Weights of a small self-supervised image encoder: batches of 256, 36.1 epochs.
Rows from expert 0 of block 2, named by matrix and row number. Rows with one number belong to one neuron. Each number is 128 + 32 x the weight over its row's rms, rounded and kept within 0 to 255. All counts start at 0. Numbers have three digits each. After the name is the row's rms in percent of the matrix's.
# gate: expert gate (model.blocks.2.mlp.gate, 4x320x160), inputs 0-53
# up: expert up (model.blocks.2.mlp.up, 4x320x160), inputs 0-53
# down: expert down (model.blocks.2.mlp.down, 4x160x320, transposed), outputs 0-53
gate.167 116:107191147147101130163118142185123120128104095122138117136076143125156050198168126127073139076100112136154100141161109084126107141094127226113103135112099098158149
gate.168 086:089138189096101132172167122178133109172132093111155126075090088080086085173142095089145084129182114127129108145168087128113144121137157087107129158144137065169156
gate.169 059:091100109105178072098066145146100086110113166133098131117140156094154187122129160134144144164120116180113144090123105126136113058108097112172101120117136110165136
gate.170 099:068099090178132174110152097135133104156054151157060181105163127108197119203127120083112165112120138141111117122096084146130139132170142166153132092129099162159158
gate.171 117:172175196077107158178123171115148134116128169086140130119080144115167194164142114129125108086172120078128164148057145093149088105100145177150182163141109040122188
gate.172 129:179120174141121203149185115108156145161117142047153106162078123087134231087118126105120090132160134105151128183085086113126069112133188135117106137094135089141060
gate.173 076:092114099152156105129088128135093075121134074167217112158120061114126112126076077166066084114064133147066139118106165106127220171153162154117131125116091148118115
gate.174 170:114050166148137142106147164201192108201082128150109152105176104153096087146132140125122140130137095100097147108109129132097111145122135117161131126141098189108101
gate.175 054:091145143118167148124109165083170141111103137200113165107165070097163098131162080094124148114105177103130122131152102170172129086107097097090146196111100163157190
gate.176 104:128089164085060160127049117139121182176141151098133143137099133124094164094126171145077149114204169064120130159173197152108127128107141114109094117070136163112162
gate.177 074:073061145140173114151154195144129168121137101127132144149119181136059064117070164117153085134106091160135210142059158184124133095108143105105131142128123145113124
gate.178 157:157119102129143141097176191152153132103137125103110158128159080133146105128152148132131077090135047123084145112143179085119119137122017140093144146121132183113013
gate.179 128:127061142150128111104138088150143087091145140123125158125102101125138125123149111132177143102112114106122118146152127172076078151188093166110108105118022237113085
gate.180 052:129128186166164149125104118062143126170132137120145084095142159088117143194147155157039118131126190132093130118133141135178138134120114157108127102190131076131088
gate.181 039:111078114084125108085143086140127074095132125124148142150137147141182121061126150159115138187137098025139146112086161147142150108161120131141124103158158136162114
gate.182 040:152112157146175119153141157086106082108147176182105123075132081110172104088136059099130094152144126138105162129097113197131145145091091138138123104146108170127067
gate.183 144:143132207142121175101139168164141134171143133148151158099096079173094094111119127097150145129154164146133136151135067128190136147139066149146119183141103179093001
gate.184 038:151083141140160159142081154105193135124135109153121127134123125171129134121087084142148149130120103092119162099126126169149187124107159118105088093071078104113142
gate.185 133:103151157138111174149098180096137101102175142076160161130061081073140161135130186143126120153143107127109142122092142106173156167139127213103152132135080118173086
gate.186 120:139122139114075089103144068138162163184034175123113188093136094104133137171110140168178138142131157118102151107068110174127160120170099190149126062130199111157168
gate.187 139:092123049156121069123113095095124144131156104157064117204115156168094148096126119129116168158098125091164122152118113153121096183145102135143173089130084061095097
gate.188 090:090098127145185168118179101164106126203125196171119118127132132142096162152122123120077138136140068129152064086110140212111184124093111190104136118140118095103140
gate.189 088:105105102108128120116128104210142099128123094136113119147119114110080155194130139159165180091161109121156125137185119119110114155140045190174107109151146156147129
gate.190 093:138157158049169146115109180141108075162114098108132092121195093096149161102118111143096051137148163110084142110116145082166141130083168148144145085116109128133255
gate.191 140:128222153146066148139101084159161111164146129093189143116159160192135129152133143154096129140114095099104121193128106102133122126136079083158050158090189091138073
gate.192 098:047144139140114132073181115084112122114202171120179132138138106111083075091128150207190137146096158108087160174158137064090126178167154191073160128143101165132172
gate.193 060:077089118142085178088103157100078125185160135138103123096135132110117122207115123146165136159202178152137146151102095176138142127152132132173083104074184099148144
gate.194 111:093204179102125130180056105141138145122171154142155101140097117136133218152098105196182129153134142147098142190047216133075119138131150131118131133154128154132101
gate.195 039:114145147133130068170164153191085108116169076113150153122111141117109113118122186128085097107113127068088104147120105149134173093188172092068080093125116109114093
gate.196 117:120171112143095108119151163118200137163207180080112170140089147192117115135125139113161108122122162150095121123117129190098123152121128108147113087125108123108090
gate.197 124:178198118146157108158158098168204125124122160083133137146228202182174116111123112145114147060097072113124118051094200119136120100121071145114138135108091176122125
gate.198 040:125098195079123143182143173108153165177123060138100132133138103199149159142101157108169162140152085148116142128111156158095141103096120107145102071118057154062085
gate.199 137:097159124134139157130104124100149109082124144162155150167077082093123110147132098162143141157142127140129138119109139132144107114111110108138124131145066192143168
gate.200 039:097111115147114194161119126174055139197108097148137099193114149132147127083166119119100077140107105138080125173129089117145159149152139144105154139143124124164154
gate.201 072:200167150155087155086096172192127199141196129123133134134087167153124140170106187147083101128169064098183156167116108077177124111110133099103118164130179050093074
gate.202 137:122145088065063145120110138100116165116125112173075133124097137104142153100130172191130156079087152118098147136112192155142120200108136157102150092107060151160147
gate.203 141:147155137095058163123163072145075100133133131117106095153068217189139153117180151125099101139160081138093117050113092154150084108088127137096112125149159107136105
gate.204 060:161112165141128121103114136183148135122061112143145151056113137108134130200178143091057080123120128121109137166139099132126143164145169102157179153173127113160119
gate.205 071:126144116073105190130180187127133164068099094103128118153113121122191131119115139136078099166119105126117248192163100140098183157108128107125122091116112153111126
gate.206 078:143179189105103189143088198126067081110132114123093139194099137140164139124110077153144117153134121100112117123183198071106144117145134084100104092153160086137167
gate.207 045:137087146120193063129086139167109089066100069143124150150144116095093152112057151153140132145113125176157111082065157148119180127147132105168141127110076119146174
gate.208 116:070108210138104095154062133113182144110123172068082161144120142132137114122158117146121133100116130156111135110099108170170076172110031132177136059139046118097055
gate.209 100:158095087116183102133109118110119126107151177157113123110152113106038159088135126185110105149141096110132077141118119143102125154120195122213132177146155124149093
gate.210 144:102100115125138152137179211122149117123135099072172074119122180133087130156116087110129171093143171176108111109155171128075216132111147154150167114108064121109068
gate.211 040:136121112102082089135084154130167194169135067187133122093142151137118136161113176149143176157128100147153163127116136183138070142166090156139147173132142133143122
gate.212 157:131129112089160163141089062134144129131176103138142117171117197166170104148124146143096148155155068108122164118142064113050091106080119094158158162150099146135129
gate.213 047:141108132160183043094065091147150125115140072109140153123167155181117112156073182137147047071075091117137119111137102103176208145116106083193153140122133144113132
gate.214 113:095100156117083107105185166143141164097098195103136170123122102108181203121155134089128106134216132099181131145130114126185142123152111136171189105121123164136099
gate.215 133:100097144147084151088124117163100095110174169133106141114126070053111111094113177142136191128141112094146144147078130116168113202129123189107111079145139123117101
gate.216 127:116109152131191136161123147132147122096112127127132149090097149081157123135119170130158189163128119156153185154098112166172172115111144139123126157148016087140152
gate.217 043:128134145135156083156130139105115110146182145170162076146108094176162077116083099102148131121104092098133148145171101070091164161110138149068087176048111104186135
gate.218 167:105135140117080153133215121124111172078137163080089140141099147141122128143122112125124164099116187164131104120174151108168140164145060175104134150135132099106133
gate.219 129:069129097178123179136194138144071137136126140092089126106117083077100190125159140129157135123094114156166168128172171147113139165164143183127122079125053098138111
gate.220 124:148075083089132132137056100138092146098103101107185166127155158127183124163150131080111119091128128191058167080195166157167154135107147150102115154124157152100145
gate.221 080:131145118107122108105099099114138128080216166126141133152095061118112150108130128165174058103153154160166255169133099164110157104164142152129149119122145093138134
gate.222 117:161086114142109155129138104115164186117202147139087117146133066133109095085128163053165173107160160076088123125094178106153068161112156153120167092140097143142135
gate.223 123:140206086083068156173078144094110132126185144091075146154144110147175167095114127168135115139130116140138123116086147157109061140156148100094141105170081132097114
gate.224 044:156121058123131120158098111107163148093072118094147155169092145133135133141153233046128163121090125124115113146183073100038147167131141140068106104133132135177122
gate.225 133:196111096126208163098141226129129107120122135104184111155184104067146153150142094121106061128151080116116149076111170145191166126126217120117157102108116171104098
gate.226 144:193167213101102162126140107120117129139134149100136159160101077162099141172147094147131141122074070170122161129120103110120078152149181150138158170144081095120133
gate.227 060:171149137109127132127125121129198085143120059157158131145088211122101096134135107090146106170103142094112114081146136189116167076119132119117121065160083099118090
gate.228 117:149105147091175139163116155118128154095105115116126119072104109147136133091105141158126088160149241117066128183139181120139164141132077156109107102138131126116145
gate.229 131:103123181113073166107164090141104084155092114097203116157135156161100059143118103069099079091102188121101139107104117123116154082132164141094140180136171124154106
gate.230 134:183100152089065212137192173093177117163154141131115101125122108157120162127140136182121138174158139114099185106061139171120142117165134175143162140184138130119115
gate.231 124:137156173147166154164105103062137121124100167190155139149142114154114144142082084156102060127184112119115096187131089074177118123162139065125151163089102077120169
gate.232 055:043149152098079152138146107115146142128096141106138162088191119122157097155143073153166106171148089142172171143136100179122132117171127121175089107136102138085142
gate.233 078:140059165102135232087108131105110077157165162156141111129133065170199137155152146123108119130148227155127139127158121134071158157120096174134113125086106153134196
gate.234 108:134203177128132154098082119065066059186146104131148137093160197115075121147112176157105181157106156203144148076147121126119066163109122129113115109124154122089133
gate.235 120:107183139111121192090169100127165133114146142160090118114127125142148077171121199144111182085120111146140112106099110133108119134150160197112111114165149188119061
gate.236 042:177082127142148170149116174136120221119116122124128196116101126117120108107133098122117085139117162170070065177088089096169135123138113190086073113053098132167107
gate.237 077:124125137111122088127164174150106086068161135142117175145132126102143124118074127121141161037066133161184101090151164095140218146124128166116161110164171110081159
gate.238 045:088137098161075175127155135122167096071154079116151104147127148095121161149160058120069178103093159113150133135120133119171219128164127090181134083104056160109140
gate.239 109:136054135116073113197091167114098087146126126150077127095152123128089215126134098096073119155153182132094147071081210117174183106155119138103186099125117131137072
gate.240 172:118188111120064139147094117088040146092151128067139101126039147114107192123132128143054158137147159125160168106114195116151128153178159183092179118121203093123183
gate.241 118:108150096116101153070154140147139145172103153140083144164138102119127152115126138153102080093074073118154193148112163113103086171122084164121173091130092154115099
up.167 107:129082128101155100069099136070156160106126162177146146118169121135134181089147122144200093170131121120092151167072151173103172066124117057133164152148108158130117
up.168 088:197126121111104113109075163099114109128109166107162144157145166178153122106147182145150113187086149145116137099071162152169114162142102113138128115108130189115101
up.169 061:118129113091123081096193106132080151122115117181090093093144118095145127122100118125136101169142083154131108102102116150126167091146174144111154094148155152132106
up.170 117:149091095187107164095182087142197123166086157123067095106135111096143131166118127112113203122098144113131118129090028137116170091172154147210152110159115172078147
up.171 111:150156139103117175129117156099169143118166143096118109142091096148107175129131144154129101104129126078138181153051194106101098154128106187176168120154137020126188
up.172 106:061176064126119097118085150120115125062156123163132123074135118125108078141146162145104153170090142164134124076174148110129189226108061083130087087144111163102161
up.173 062:136058186125133117125113070122167170115150154112067118147135238124130133140096164135152152109140188180159154102181137102105132104146136079108197133177126149176083
up.174 158:142129124116097127159073107084109150066153123100168106143074121073138178168139087130126112143155132118157113123138234122168110111156121131122143145109116170135118
up.175 051:144134152165096151115062129171034089093131175101147137158075130132140159057146112178203145143101095111129113159092136069043073099138204173118125096132160114135081
up.176 103:112124123113164100127192129097157057107148108162201122157175105131146116140145055127166066154110121203083117136117111109188122125158117139123119150169124048132114
up.177 084:097146106152168126112180135110143130137161184086149122135097170137122112116163146149195121115162105105120042124140133108116115104050119110168130181119121129097111
up.178 132:139047123128111173099105166151156099145147153141112156118159078168119166159151140133174048071117036122053104112101111126185109143144061175121120159134120152095085
up.179 133:115131150162066140119156093157163099129143130105145165099113136124103105100152114141172148094100142135109146179171089149105092138204082163133121127114034188117088
up.180 056:122153072090132009119125184113100114202128141118144152133118054140156073125110141164159098140104095092124116146142049102181145138131152147146120113125110183136157
up.181 046:108118132145087123133118152105113175082137179065111175141101061116076125210095144172156115068054174126196130093129186126093140181141153152126153116150119110146143
up.182 049:100175075121138123127123078117131124083133109136139104145107182124116121165137102157119111119087087125131121103059070125120106109141110180142130172139159121181123
up.183 155:147150172115088166088138108160164131183135124076156120101112117182102136141126158125104123154125184133129155118109014116143132128119133154142140187112112139132070
up.184 048:094117153143096119135119118118161102119132133145131091086105105168119129041150119151104069126129131133099147175108097116124134166136195115142121135133124156063101
up.185 121:061147178170110197101101174092191112096138175103141145124094098162096116173115115166123130153131099118101136198133106122169127163150127166126182142163044122171062
up.186 118:180178105167097164135120132157138101098160085164197063173135181210173143031131142110090118147099146130131144123160115095100082100131154081158139121128087114122063
up.187 108:078100077115106132111153111081104180143151076116093100151082149138117168103114078117120198177119161075110175180139122142132087161161114123105145126145106045089123
up.188 086:082116137126215114136129120164097148033111081129121118110194144109155141121099100122119088152110167129111145075169100151124122125135189151145118138136121089169123
up.189 060:123123078161076156108105095125135114063123183191141145158115114131157154150194105113075107111115058152199115056109107121098094100169103102156086169136146153164102
up.190 103:105112159163159082122192103121109162110072149107127138127170179191173113187127158130152130058108085071214159117171096139096164101164129134172085198152109155109012
up.191 119:093172098098038166168174087197127111152096128124135139069185109166111149141130208175057141085123124104127085125111112116115135113135143089124078171126169155140086
up.192 097:089090111144104152079121131126141098115181150138127140124183100117111112072128161188159146125099126081066128151160156079139117169179144179126189122131116158122150
up.193 063:088166121153126068138094161127117152127118161158141110100097123101149116168102148159111139134068208106108169140117080165140113079114156137146137117103166203156132
up.194 112:135046090137146096039220173158161116142113112154113102104155111147170051127130119092090151085146164122132094099197049186188151142092070153167122138097122116133143
up.195 072:138185134132129111080149145172128155113117107131140155106114039098155097114169176076115130221096090128134055114127166148124136123135156114141129105161166127116086
up.196 118:157176105150057152146087196090170114152164154045087159154079084148138112150156157133132120146129194181114127127114128180090121112128078159127131071133085125119120
up.197 122:193221148117140109145177088172199166100115130075119145129220182173162135088145120155129149073112069109126118074107165136156111084098113117145132141145097159143103
up.198 060:112126125110204079102145134122154126149137132200095062141171127121152087161149187111146110100084124171106100131154106130012094091114154191113179159151114144150158
up.199 147:101141112120128126163144063115171120097125122154154121162055127140117112133103159134179149137123176089166145139153127091154098085106114117149131109143133159117160
up.200 046:178169133095172091192097150113185103114103132134110206128128126129091162147169098141142155107142139150151107114107142103122103135107086100135104163107142130124145
up.201 054:193125128111067181103121166166105165132097149113042134122187132144162175107107142172138081075170113165185100179121141154129102169092128097121173178169157151117053
up.202 114:124111081057096132123140197086111155132138141152099150103052149101168143132129110169097142104084156086133175149128223107122153164124148175104121156109079150164092
up.203 138:125184117109112194120183086127083136132137156139100135138129182150178127122173117175109081139121055118132128119124070142208057099088133166076123110163134113121096
up.204 061:158132115096128137126113122157171150165068119145192127164083093112134156159154142070147154149131087125108104122088121123126186116123120074134056088154095112155184
up.205 090:109138088116109099088141106137133131112106160134114145128090131132100147124103121078180131039132095117102058112139115140191131112104110114117192144136160128080147
up.206 068:137142161104108153144057141135047077116131112146125182158151108099151132133129071112113092134165123111112151144091144063135167089130124136100139091119131132154153
up.207 062:198127120140118156119120127126130131099149127142134101117161166148096104072121099157143093088123101117155067072182111165117127162169123146134116149128111233143149
up.208 120:099115187097084125162057161141173132100112148037051166146098100119138105081153131173116147103133138157096106133098162131165119147121086115166135077145081184103085
up.209 100:093120117140153101116039061066088123143172152164090095113184063109093181166118093168106091123123128150150117092113101149092115102124184153141120205121154120141070
up.210 096:117197104063111169118147161080143122110130147101111157110158094138141083136120103155091134105142149152099150092140072117118109096091206172105187112139147099109145
up.211 047:187152115098126106134182114213073178144101207097116102120101092188135114131092119192092081159105178134073142092147076161111135115135109150122123180113141094183094
up.212 173:149078178141096173159163180135148119113140140120092129105132090132119113090100082109177141148111168142146153141154150124134187143161182122129115098118160126108165
up.213 050:144110188170121151145076098172115135063183163182150124106151183183091141094136191142098165169162180155070127132102141141043151165162129145121098101116100098092153
up.214 113:063056135117106137102173085088111148092103171111140171119175090083111133178135104114151127139157140115191136094132102131111157133142109192133185090171147152122118
up.215 139:125158117085201116145083132082148128135095102124134116121130200146140086129147095108165079129095135162073110135189080140101177100092145054151152149114110150142187
up.216 106:148141147159062091108122168084117090129128079091131087180137160151082123136131051149109111090129130121118097152156153126162053106168141109118131118086172187118088
up.217 055:156143090139157114088154147096072182179096131120159111093090161112128164137069102141143142073072176142115138136095137120113189100118113154131166088104170149107122
up.218 189:147134154172149113143110063084148106156151112160172145161119157166132172169130175158113101096141087096106113089064094103120155144151255105117137092138147086121138
up.219 122:073111084126159175127131169124122135141106134105099119154156092103107161089152158128135107171119129165139140125167154111105102151169072185145097091118087119123077
up.220 122:113108049059115157141046071122056132095094113127171164166185169132177129140127136097086125100137118193073161075150149178172168154106110138120120131105170169100145
up.221 063:145125112081130179189190173146145088172078105099143135124131116142174108113128064136119144143091155133076084056101119113134090113112128087130088141175141173112123
up.222 109:148128083122061161175127139116170164089158179119101152170091074091144072059149186082129153112170157072088104094108161120093115161124141153123150138111116126135162
up.223 127:131171108082057128159085122119128160123197134109072086142148150119172143082131154111154115127141161133117178093084156163103056157128115113118139136165106103113166
up.224 062:099112130130089216111079111138077128108141094119095131111139154192099157058118144096129147192162130162048143109112126138101209111169080170134145111136161131149092
up.225 115:055141138144057088159116027180107166163140108163127151094078146190118108123136187130130163131113156139147112221150109082095121127123045115091110151135148088163163
up.226 142:135109120140179108179124153140163129191119118180105146136180115145115009106111079097086123114155101120063089096134126140075181121137131093110114119121071136125224
up.227 071:130119105073154184101125094099116124109128130110174167154123132105115119139172160108082114133170167096101124099133158138095133120126198192128102122154158066102158
up.228 079:091116117154104141094182105042160212084126162078166098141102087156124172121137162165149075161079187108104121222105104147124100147093108162121133125133125139110123
up.229 145:078119169147064173130174053118122078128099121100168093136139137181150043126149137085125107104099171131080151148126098142142171087119132114117150199138161164160094
up.230 134:210083149079092216133157151073162085164159131136101085131113141135131150132146170174150132151148123085102172105029108165084110093120154175121171143178099116135134
up.231 120:160152140120141150131140132072201155126129161159177179118110156133096097143102111175109083085167156174111103135124106114173187140166153064118189148083126087109191
up.232 061:042140137137090052190165170162149129138122171104119101107183091048160077167095071111191170134129081142155209091127085131152174116113093161129133164132097152119160
up.233 068:144125163107108027105143139132136086095147158115085104128068113137154111168146144174095147113089141153162140118077131133094094130135165144140163140154095082157106
up.234 116:162157192188141079088053126046096078185123129135118132072148156134113108166135174135101131138123098153152152091074123121142130110119158106156122154144152108125183
up.235 111:115127158091087191123163101147162194120140150120117103115147106079134060147129128137093116075087120100142113102126113107129132129096178169123069113136162195112093
up.236 042:146097142129118124066040130132115144114152139148132199136128138152164166157180108136163087137075112135124126157093157080178140155124147158103096157090103145141105
up.237 068:093157125125145120148082147115105123123120074079174129143101081029148097143121142148086143136106137142105120133182147120147123143107154096094176094137098165170127
up.238 060:180141126121078149129114160130195123123166117136108180093158156084157178170125094092141155123098140095178188157167120114148142152079107130099166094110084169112157
up.239 113:149199078165187141074176108111130134149122133115154124180120075125179054103113145159158105096126098119164111142175027145107089113121133111146099143130157131112156
up.240 139:128106152173123101162140145107078130114123104109067133138085171176126203139114179093080127121124163152178124085150157123103122112133104120145102112133218106110177
up.241 141:135168135113145142117129192107106145149093131152081124124150114103157105139133110150093126091090038130130170179080206097116151145129138181102177094091114140130135
down.167 120:119108156121071123131084136087147139186089118089120152112067153138152255131149143132106128109109169188168120159085148092137111104109144108109102168141157127086150
down.168 100:111114099115101105207190150139129182110165124090132138130145090127116149147129108144134110136171147169109148111128165097146102130165082201139202130123120088079138
down.169 058:175056127058129136129139135134201104102090125158159117123124124101085135104118108160180087104098121178121209172131134130116147129061114164117154160127092139103095
down.170 106:117122125125125145186114112138123084191192088081100170094108127202184106168166036137136161104147121150108109124141139175109121153069096183174169136157145112100138
down.171 100:090103131160114120139126102102138090119106162151163126174163137143106149134134181091155111087111127147124140142073177068136122065092110142211122130114147099158125
down.172 132:134092115140125081131208154204109147125129110097069103095107165077109078113111105181096172092127112115140142105095136159073120086087159119160156077157143121170084
down.173 069:149092136141162156117096139128191138085143155122098142128138096128142140096162215095077159139116122164126080068070132103169194105059139119157121113111163178142126
down.174 139:131126098119113148164170169105132166135149146173146152145115126145114142170130136037117124123117128174103108115122167168081157245186104059144136107152179119125141
down.175 055:161152150129125130131129116194162120149104115075125166102095139103115125106072043149187084074100174090188072106131118189080151193115116095115139098159127141118105
down.176 116:160203130093158111091194161083135132141146072130135116160104110182136148097140081176106083131160141134143140127166158112140157170108133137081126136145069147118138
down.177 110:185108157153117117128152143169114142105151173100098137128121156075116162104103048153148116119135141093146170129099062198138134194173151116111131140100173144094118
down.178 130:086115097080115112200145168094117127163087105137108142101075117169077102115126166105149117094152119128118123091133122129170117128171113073104145127108148165083175
down.179 136:085126111125129135188122100097168182110173074123162111101089107129107096128135090075081111044114162104069175113147135185156195204127110085131156131107163126126130
down.180 050:141167168163158097115168178180115120077085110129141121169107156073088099114125108144145090153134104210140139136118142102135090090113143113110095124072076127062128
down.181 038:128114105133120114143080139166117099143121082135130177135110079139075187147043122127161072184089136125098117087157090124149105122127113097071129126120157128128090
down.182 039:100097109168135159140106118100118152129126162138115142170095195099127146182158147080102081167109153175167164145134160132098103148114156093070129151124158160070200
down.183 126:133120105104153101189130089150128107141159070142122065106180096148155123105087071163080201160155124160102099114178090129118114107015097186121145097141168134099104
down.184 041:132115116156100104173106185165107151138116117100098095150103094137103090066123126061135167087126092109177053066149134098146084085151092134138161134143152154173085
down.185 115:060137126093134111181100168108151065163115159181197122153136171144143084126129140130127147133113109135093167138099136149136102156153116126136123110132119118175145
down.186 119:160117094143122173102088172092122124106153140128152113049170100182127123201099137098122168140107122137098113136136154095137104032154133137110105089137135113159161
down.187 118:146110158066159070138146157124140088160109077098117113130119107159196101140144110146125098186051125154105169137141144101110144173108109152102057135079077132127131
down.188 084:122108136157201116160071135166206123137140055123130117185129103181148117099145095093116141094157130144135124186086172122172133064103080106127141150145119102139141
down.189 071:170097127163093097175124092139110146177122068151108155124123134080150152108049214118128168084123102127153117107165113125169090161112110182148113094129143130149143
down.190 104:114113134121118163101112134083142138161150133106053106182148108103148090102154101149106150146160143153156112080141157133087179211177129095115115134139161166114151
down.191 135:108104084073146099156150032107135097088122150167141098163140077143133124049107145172129135185105146169111125140170120106132123155132136164137081104086173112067121
down.192 103:106130149138128128196149097176135112146071072127219124111136100156143040146108120168082183105155119148076171155093151092131131126118139114117151084121095135124124
down.193 064:116057171142157181100139132127178143116104086117142128137121132089094114107159077129177141166064089079178127124099116143139112204140065113158187143107156181140100
down.194 109:071125162173099157175155149090099104152137160108092133137088142091139148119126126102195134075118140167153103071199113111117087172123112157121099172118143115157108
down.195 055:144080113069081147082153083092177115130133148117167130187121078125111146108133100182128083079084161117157137136119103060159150060116104179114162115109085123160075
down.196 126:121146113130133032159117155100103179104116168087088140147165120143103138091146103177089169169151115159130104157168116141148094112140149138166110101113117141105161
down.197 129:101138143124153159091134131136108082107094107103087136134120067107094179130050122182122145106122164123133197100085142045105171111190103069117132067144106138117151
down.198 051:081121115132165158124168111133147105074090198135123090138160137150164184168156136117137138185092159121141141195113090160009155143155111107160144155144154139083178
down.199 139:183138114132140120127072073156169103152143138132153123171135142128162029157113171097131095148212117117157134134083155098066172120086084163185122142133105160104134
down.200 039:134110142057154168172142164135023157136109109141145194116114155132041155164098132121123117147151106146127143126108105165132103142169124155156151112116161102146104
down.201 065:078103162152183103164135129113151175057070211095133149132136082138127114099082138096158129158145078154132148128147118148067121123145124113121144127119148144126128
down.202 130:161139143211117130131092134132152141171127141138079147127114146154152103121116183173143114084129162160159145167150210122136121177111143135114116157109085104147137
down.203 132:159115112153142128114106137170139154111167139085105141122151068132124190163143104129093089140085102106132145045103099087148136169061094098043161121089163128119149
down.204 060:074119086139095153094139137145085079154050163143090126128177113136125081169093164115091176150125141139142152123136123085062186128105163165136095141100103110145191
down.205 099:172115157120124133084170113171156156145117163135145175137121181048127183113094086171100111147151173085147154114127105172127127125179156135114150168113171148117139
down.206 083:144163098122145179083168148137110139135106145149080082167142098189149130156125117179139117125124131168179207202184144102132112080187124090143155116158145125086120
down.207 056:113148169059127051139114082067126043137153138131110150177185144138063096079128164056163131176134131121119085149149166068138102044150131167126124103161120166114158
down.208 107:094169058072157102149133153100137125129139155102080122141136113160102095153147092120141112148134067140103134147124056099086143166140083110148100127127096181112099
down.209 120:123120085117055097143143128137149159169112178154159145159136123102224126135123082160135089151165147132133080125094119175142126121143080122172125088117143138168147
down.210 141:160135173125166103107142161138152155100116137125122136135109122156108235137085095131099105141125130147169150131090100144083134129147147057101159155096145165094126
down.211 038:137109116133112168130127197150205106128103061090175147059126126112110145134168129116140149150089109110145085172085148147083153132095166122179050185088113140136147
down.212 151:151160140148154129137154210226172126107123159099094148139078123095175139108115114126086146096147166166149113127073157142158159118089121167139150126112141140142135
down.213 049:122189138133120134144098136202130091101177131137139105147138163130073156061164132114140038118149094141159111104156102133230146095159094096120157111094101140073111
down.214 118:116088109180110122090115138125150150128135154168102132143087081130103133095067131121137145151054108116176176104120072131097048096148138153172150119150112120085110
down.215 140:122153146101046146173172123152115105137072125112103117072176094137118255077084162187142111140128168155144130154165124104172068083103132130124148125153078138146107
down.216 123:125102155136167129185149135146109150124134112088144158106151162115132178122131055175135125136076175194087120126163139174110137116151121174116074099147200094110160
down.217 041:103155111107166138126121137158166095116095141066094148126106153112118093072091145150112145191107072033124089142171171099157162195099098087158097133175132138130071
down.218 133:095115127169154118137098123105161137048093154099196136132105123202101166099143139138149128142098117082134139170054112106161133094214103058118124091122116076104138
down.219 117:193142169110148161083104175136118132137067091154106136130119105170112171114142126160149094088170100079140159094124176126063157088214160141123139189135113176164114
down.220 125:093111098157112146124163123133089117113070114164155128106132132056103183117126144046128101048081158097085113136159175169097118058075083178078118167113182131149138
down.221 086:174115102142129079123150078150130142156075221138123067087140137063119146139098091110107135115125128144171181127132122183140117198148158181130064111101122154173118
down.222 132:111123149157167147109093163157143213136097164134078146137143137135112057181180115117096106178136134165092120166126162151156131172098169144100076128118113142108139
down.223 136:143109066185127116140125128167154106088106154150101147092143099070148126171209079073098144122102177163078164151093064154162152150171183168215106166165130171155173
down.224 053:131156140177132078101078102134166197095192126097150164126102124111099063050125071138138065101194095127184052132157144118142175172093157094181135161075097128082080
down.225 128:210147123065176124110113090099097124133102110182065097120112121154123134088094092172134151094153083179111089153070087112138151105095092091114073099177120167114134
down.226 120:092101102139143134045156134169160168114122114085121144131106175128120061163119124164132113126100166120127122109148074136116109123119137101078126154140124164122122
down.227 076:150137148133178124124132164148157179109135139137122107110144151101133190140056099163093122160174108121163181166075102131040153190115121130147142144060123130099138
down.228 096:081156177140081152093173133130103144094135136174121161131106148049131135180045140121149090132112193118130089159184106116095118043186119190102138195101148195124105
down.229 130:088190107097154095144091102101120097161134143157148180138131135107148154150159116064083158111147156152102106164185161091114125129097106153089183132166162093151151
down.230 128:074087164202155175122107137092187120150116122124141100089139102138115040169165110152110129165070098073072162116070123154146145149119094172139118132154165106151124
down.231 121:146134139124143150111095130157148090148141108138140131163120132144164087118172122210116125128111093151101126161117091152120171125100131087144123140115109099076127
down.232 059:084107121140112155106157101128096090137135161116108122097175070152102087161167162123132145129096169109145141137110108170109163101167123131097113178149201085146095
down.233 077:178125136133100232145216154183096119150046151149172077126116142070152191179113146109126151125074184138103160169171070126110097119139135154118133128119203133120139
down.234 110:145135125099118103048200174132206052128157100103146052155091098195155140203074114125127164115162142066088164091108127095107141139126070133165097141145146134126128
down.235 123:159158151111140133146116118151147143165187121093109111129132122143075049145142150108148132102184066134065096148161125198104079111138071129192072100092129096100158
down.236 038:159128111065166125136110096110129125139164091146143114163141105148154129174134141130138122097094111174055109122088152205112079118126098144131128101098158191116147
down.237 068:151136157073130143084163074122161095113171103153107138166128083124138105126139177157105142202091141120070160122102119183171202135124127134118073065137130123166108
down.238 056:048130121091100126107103124102059114127182077121133106091115140151151040132099177101105148152125115078085091134097169139142147160137150165126133109169173157163142
down.239 110:151107186101143149147098153129141186090108113105196110140101134118094079022128137174099168114174106188170075148129150120187131167126110144136158078125102120143134
down.240 185:114145141127162131092147141117142099125139101114087108089095122155110255066122119218098164125115119061147138083138066131147139126141165061095128081156082129091131
down.241 110:104116130160148076144138167150108114107144132120124193152090101186096143121116140121134102117173126121142163165053161076105119064119096134125101127143094131121142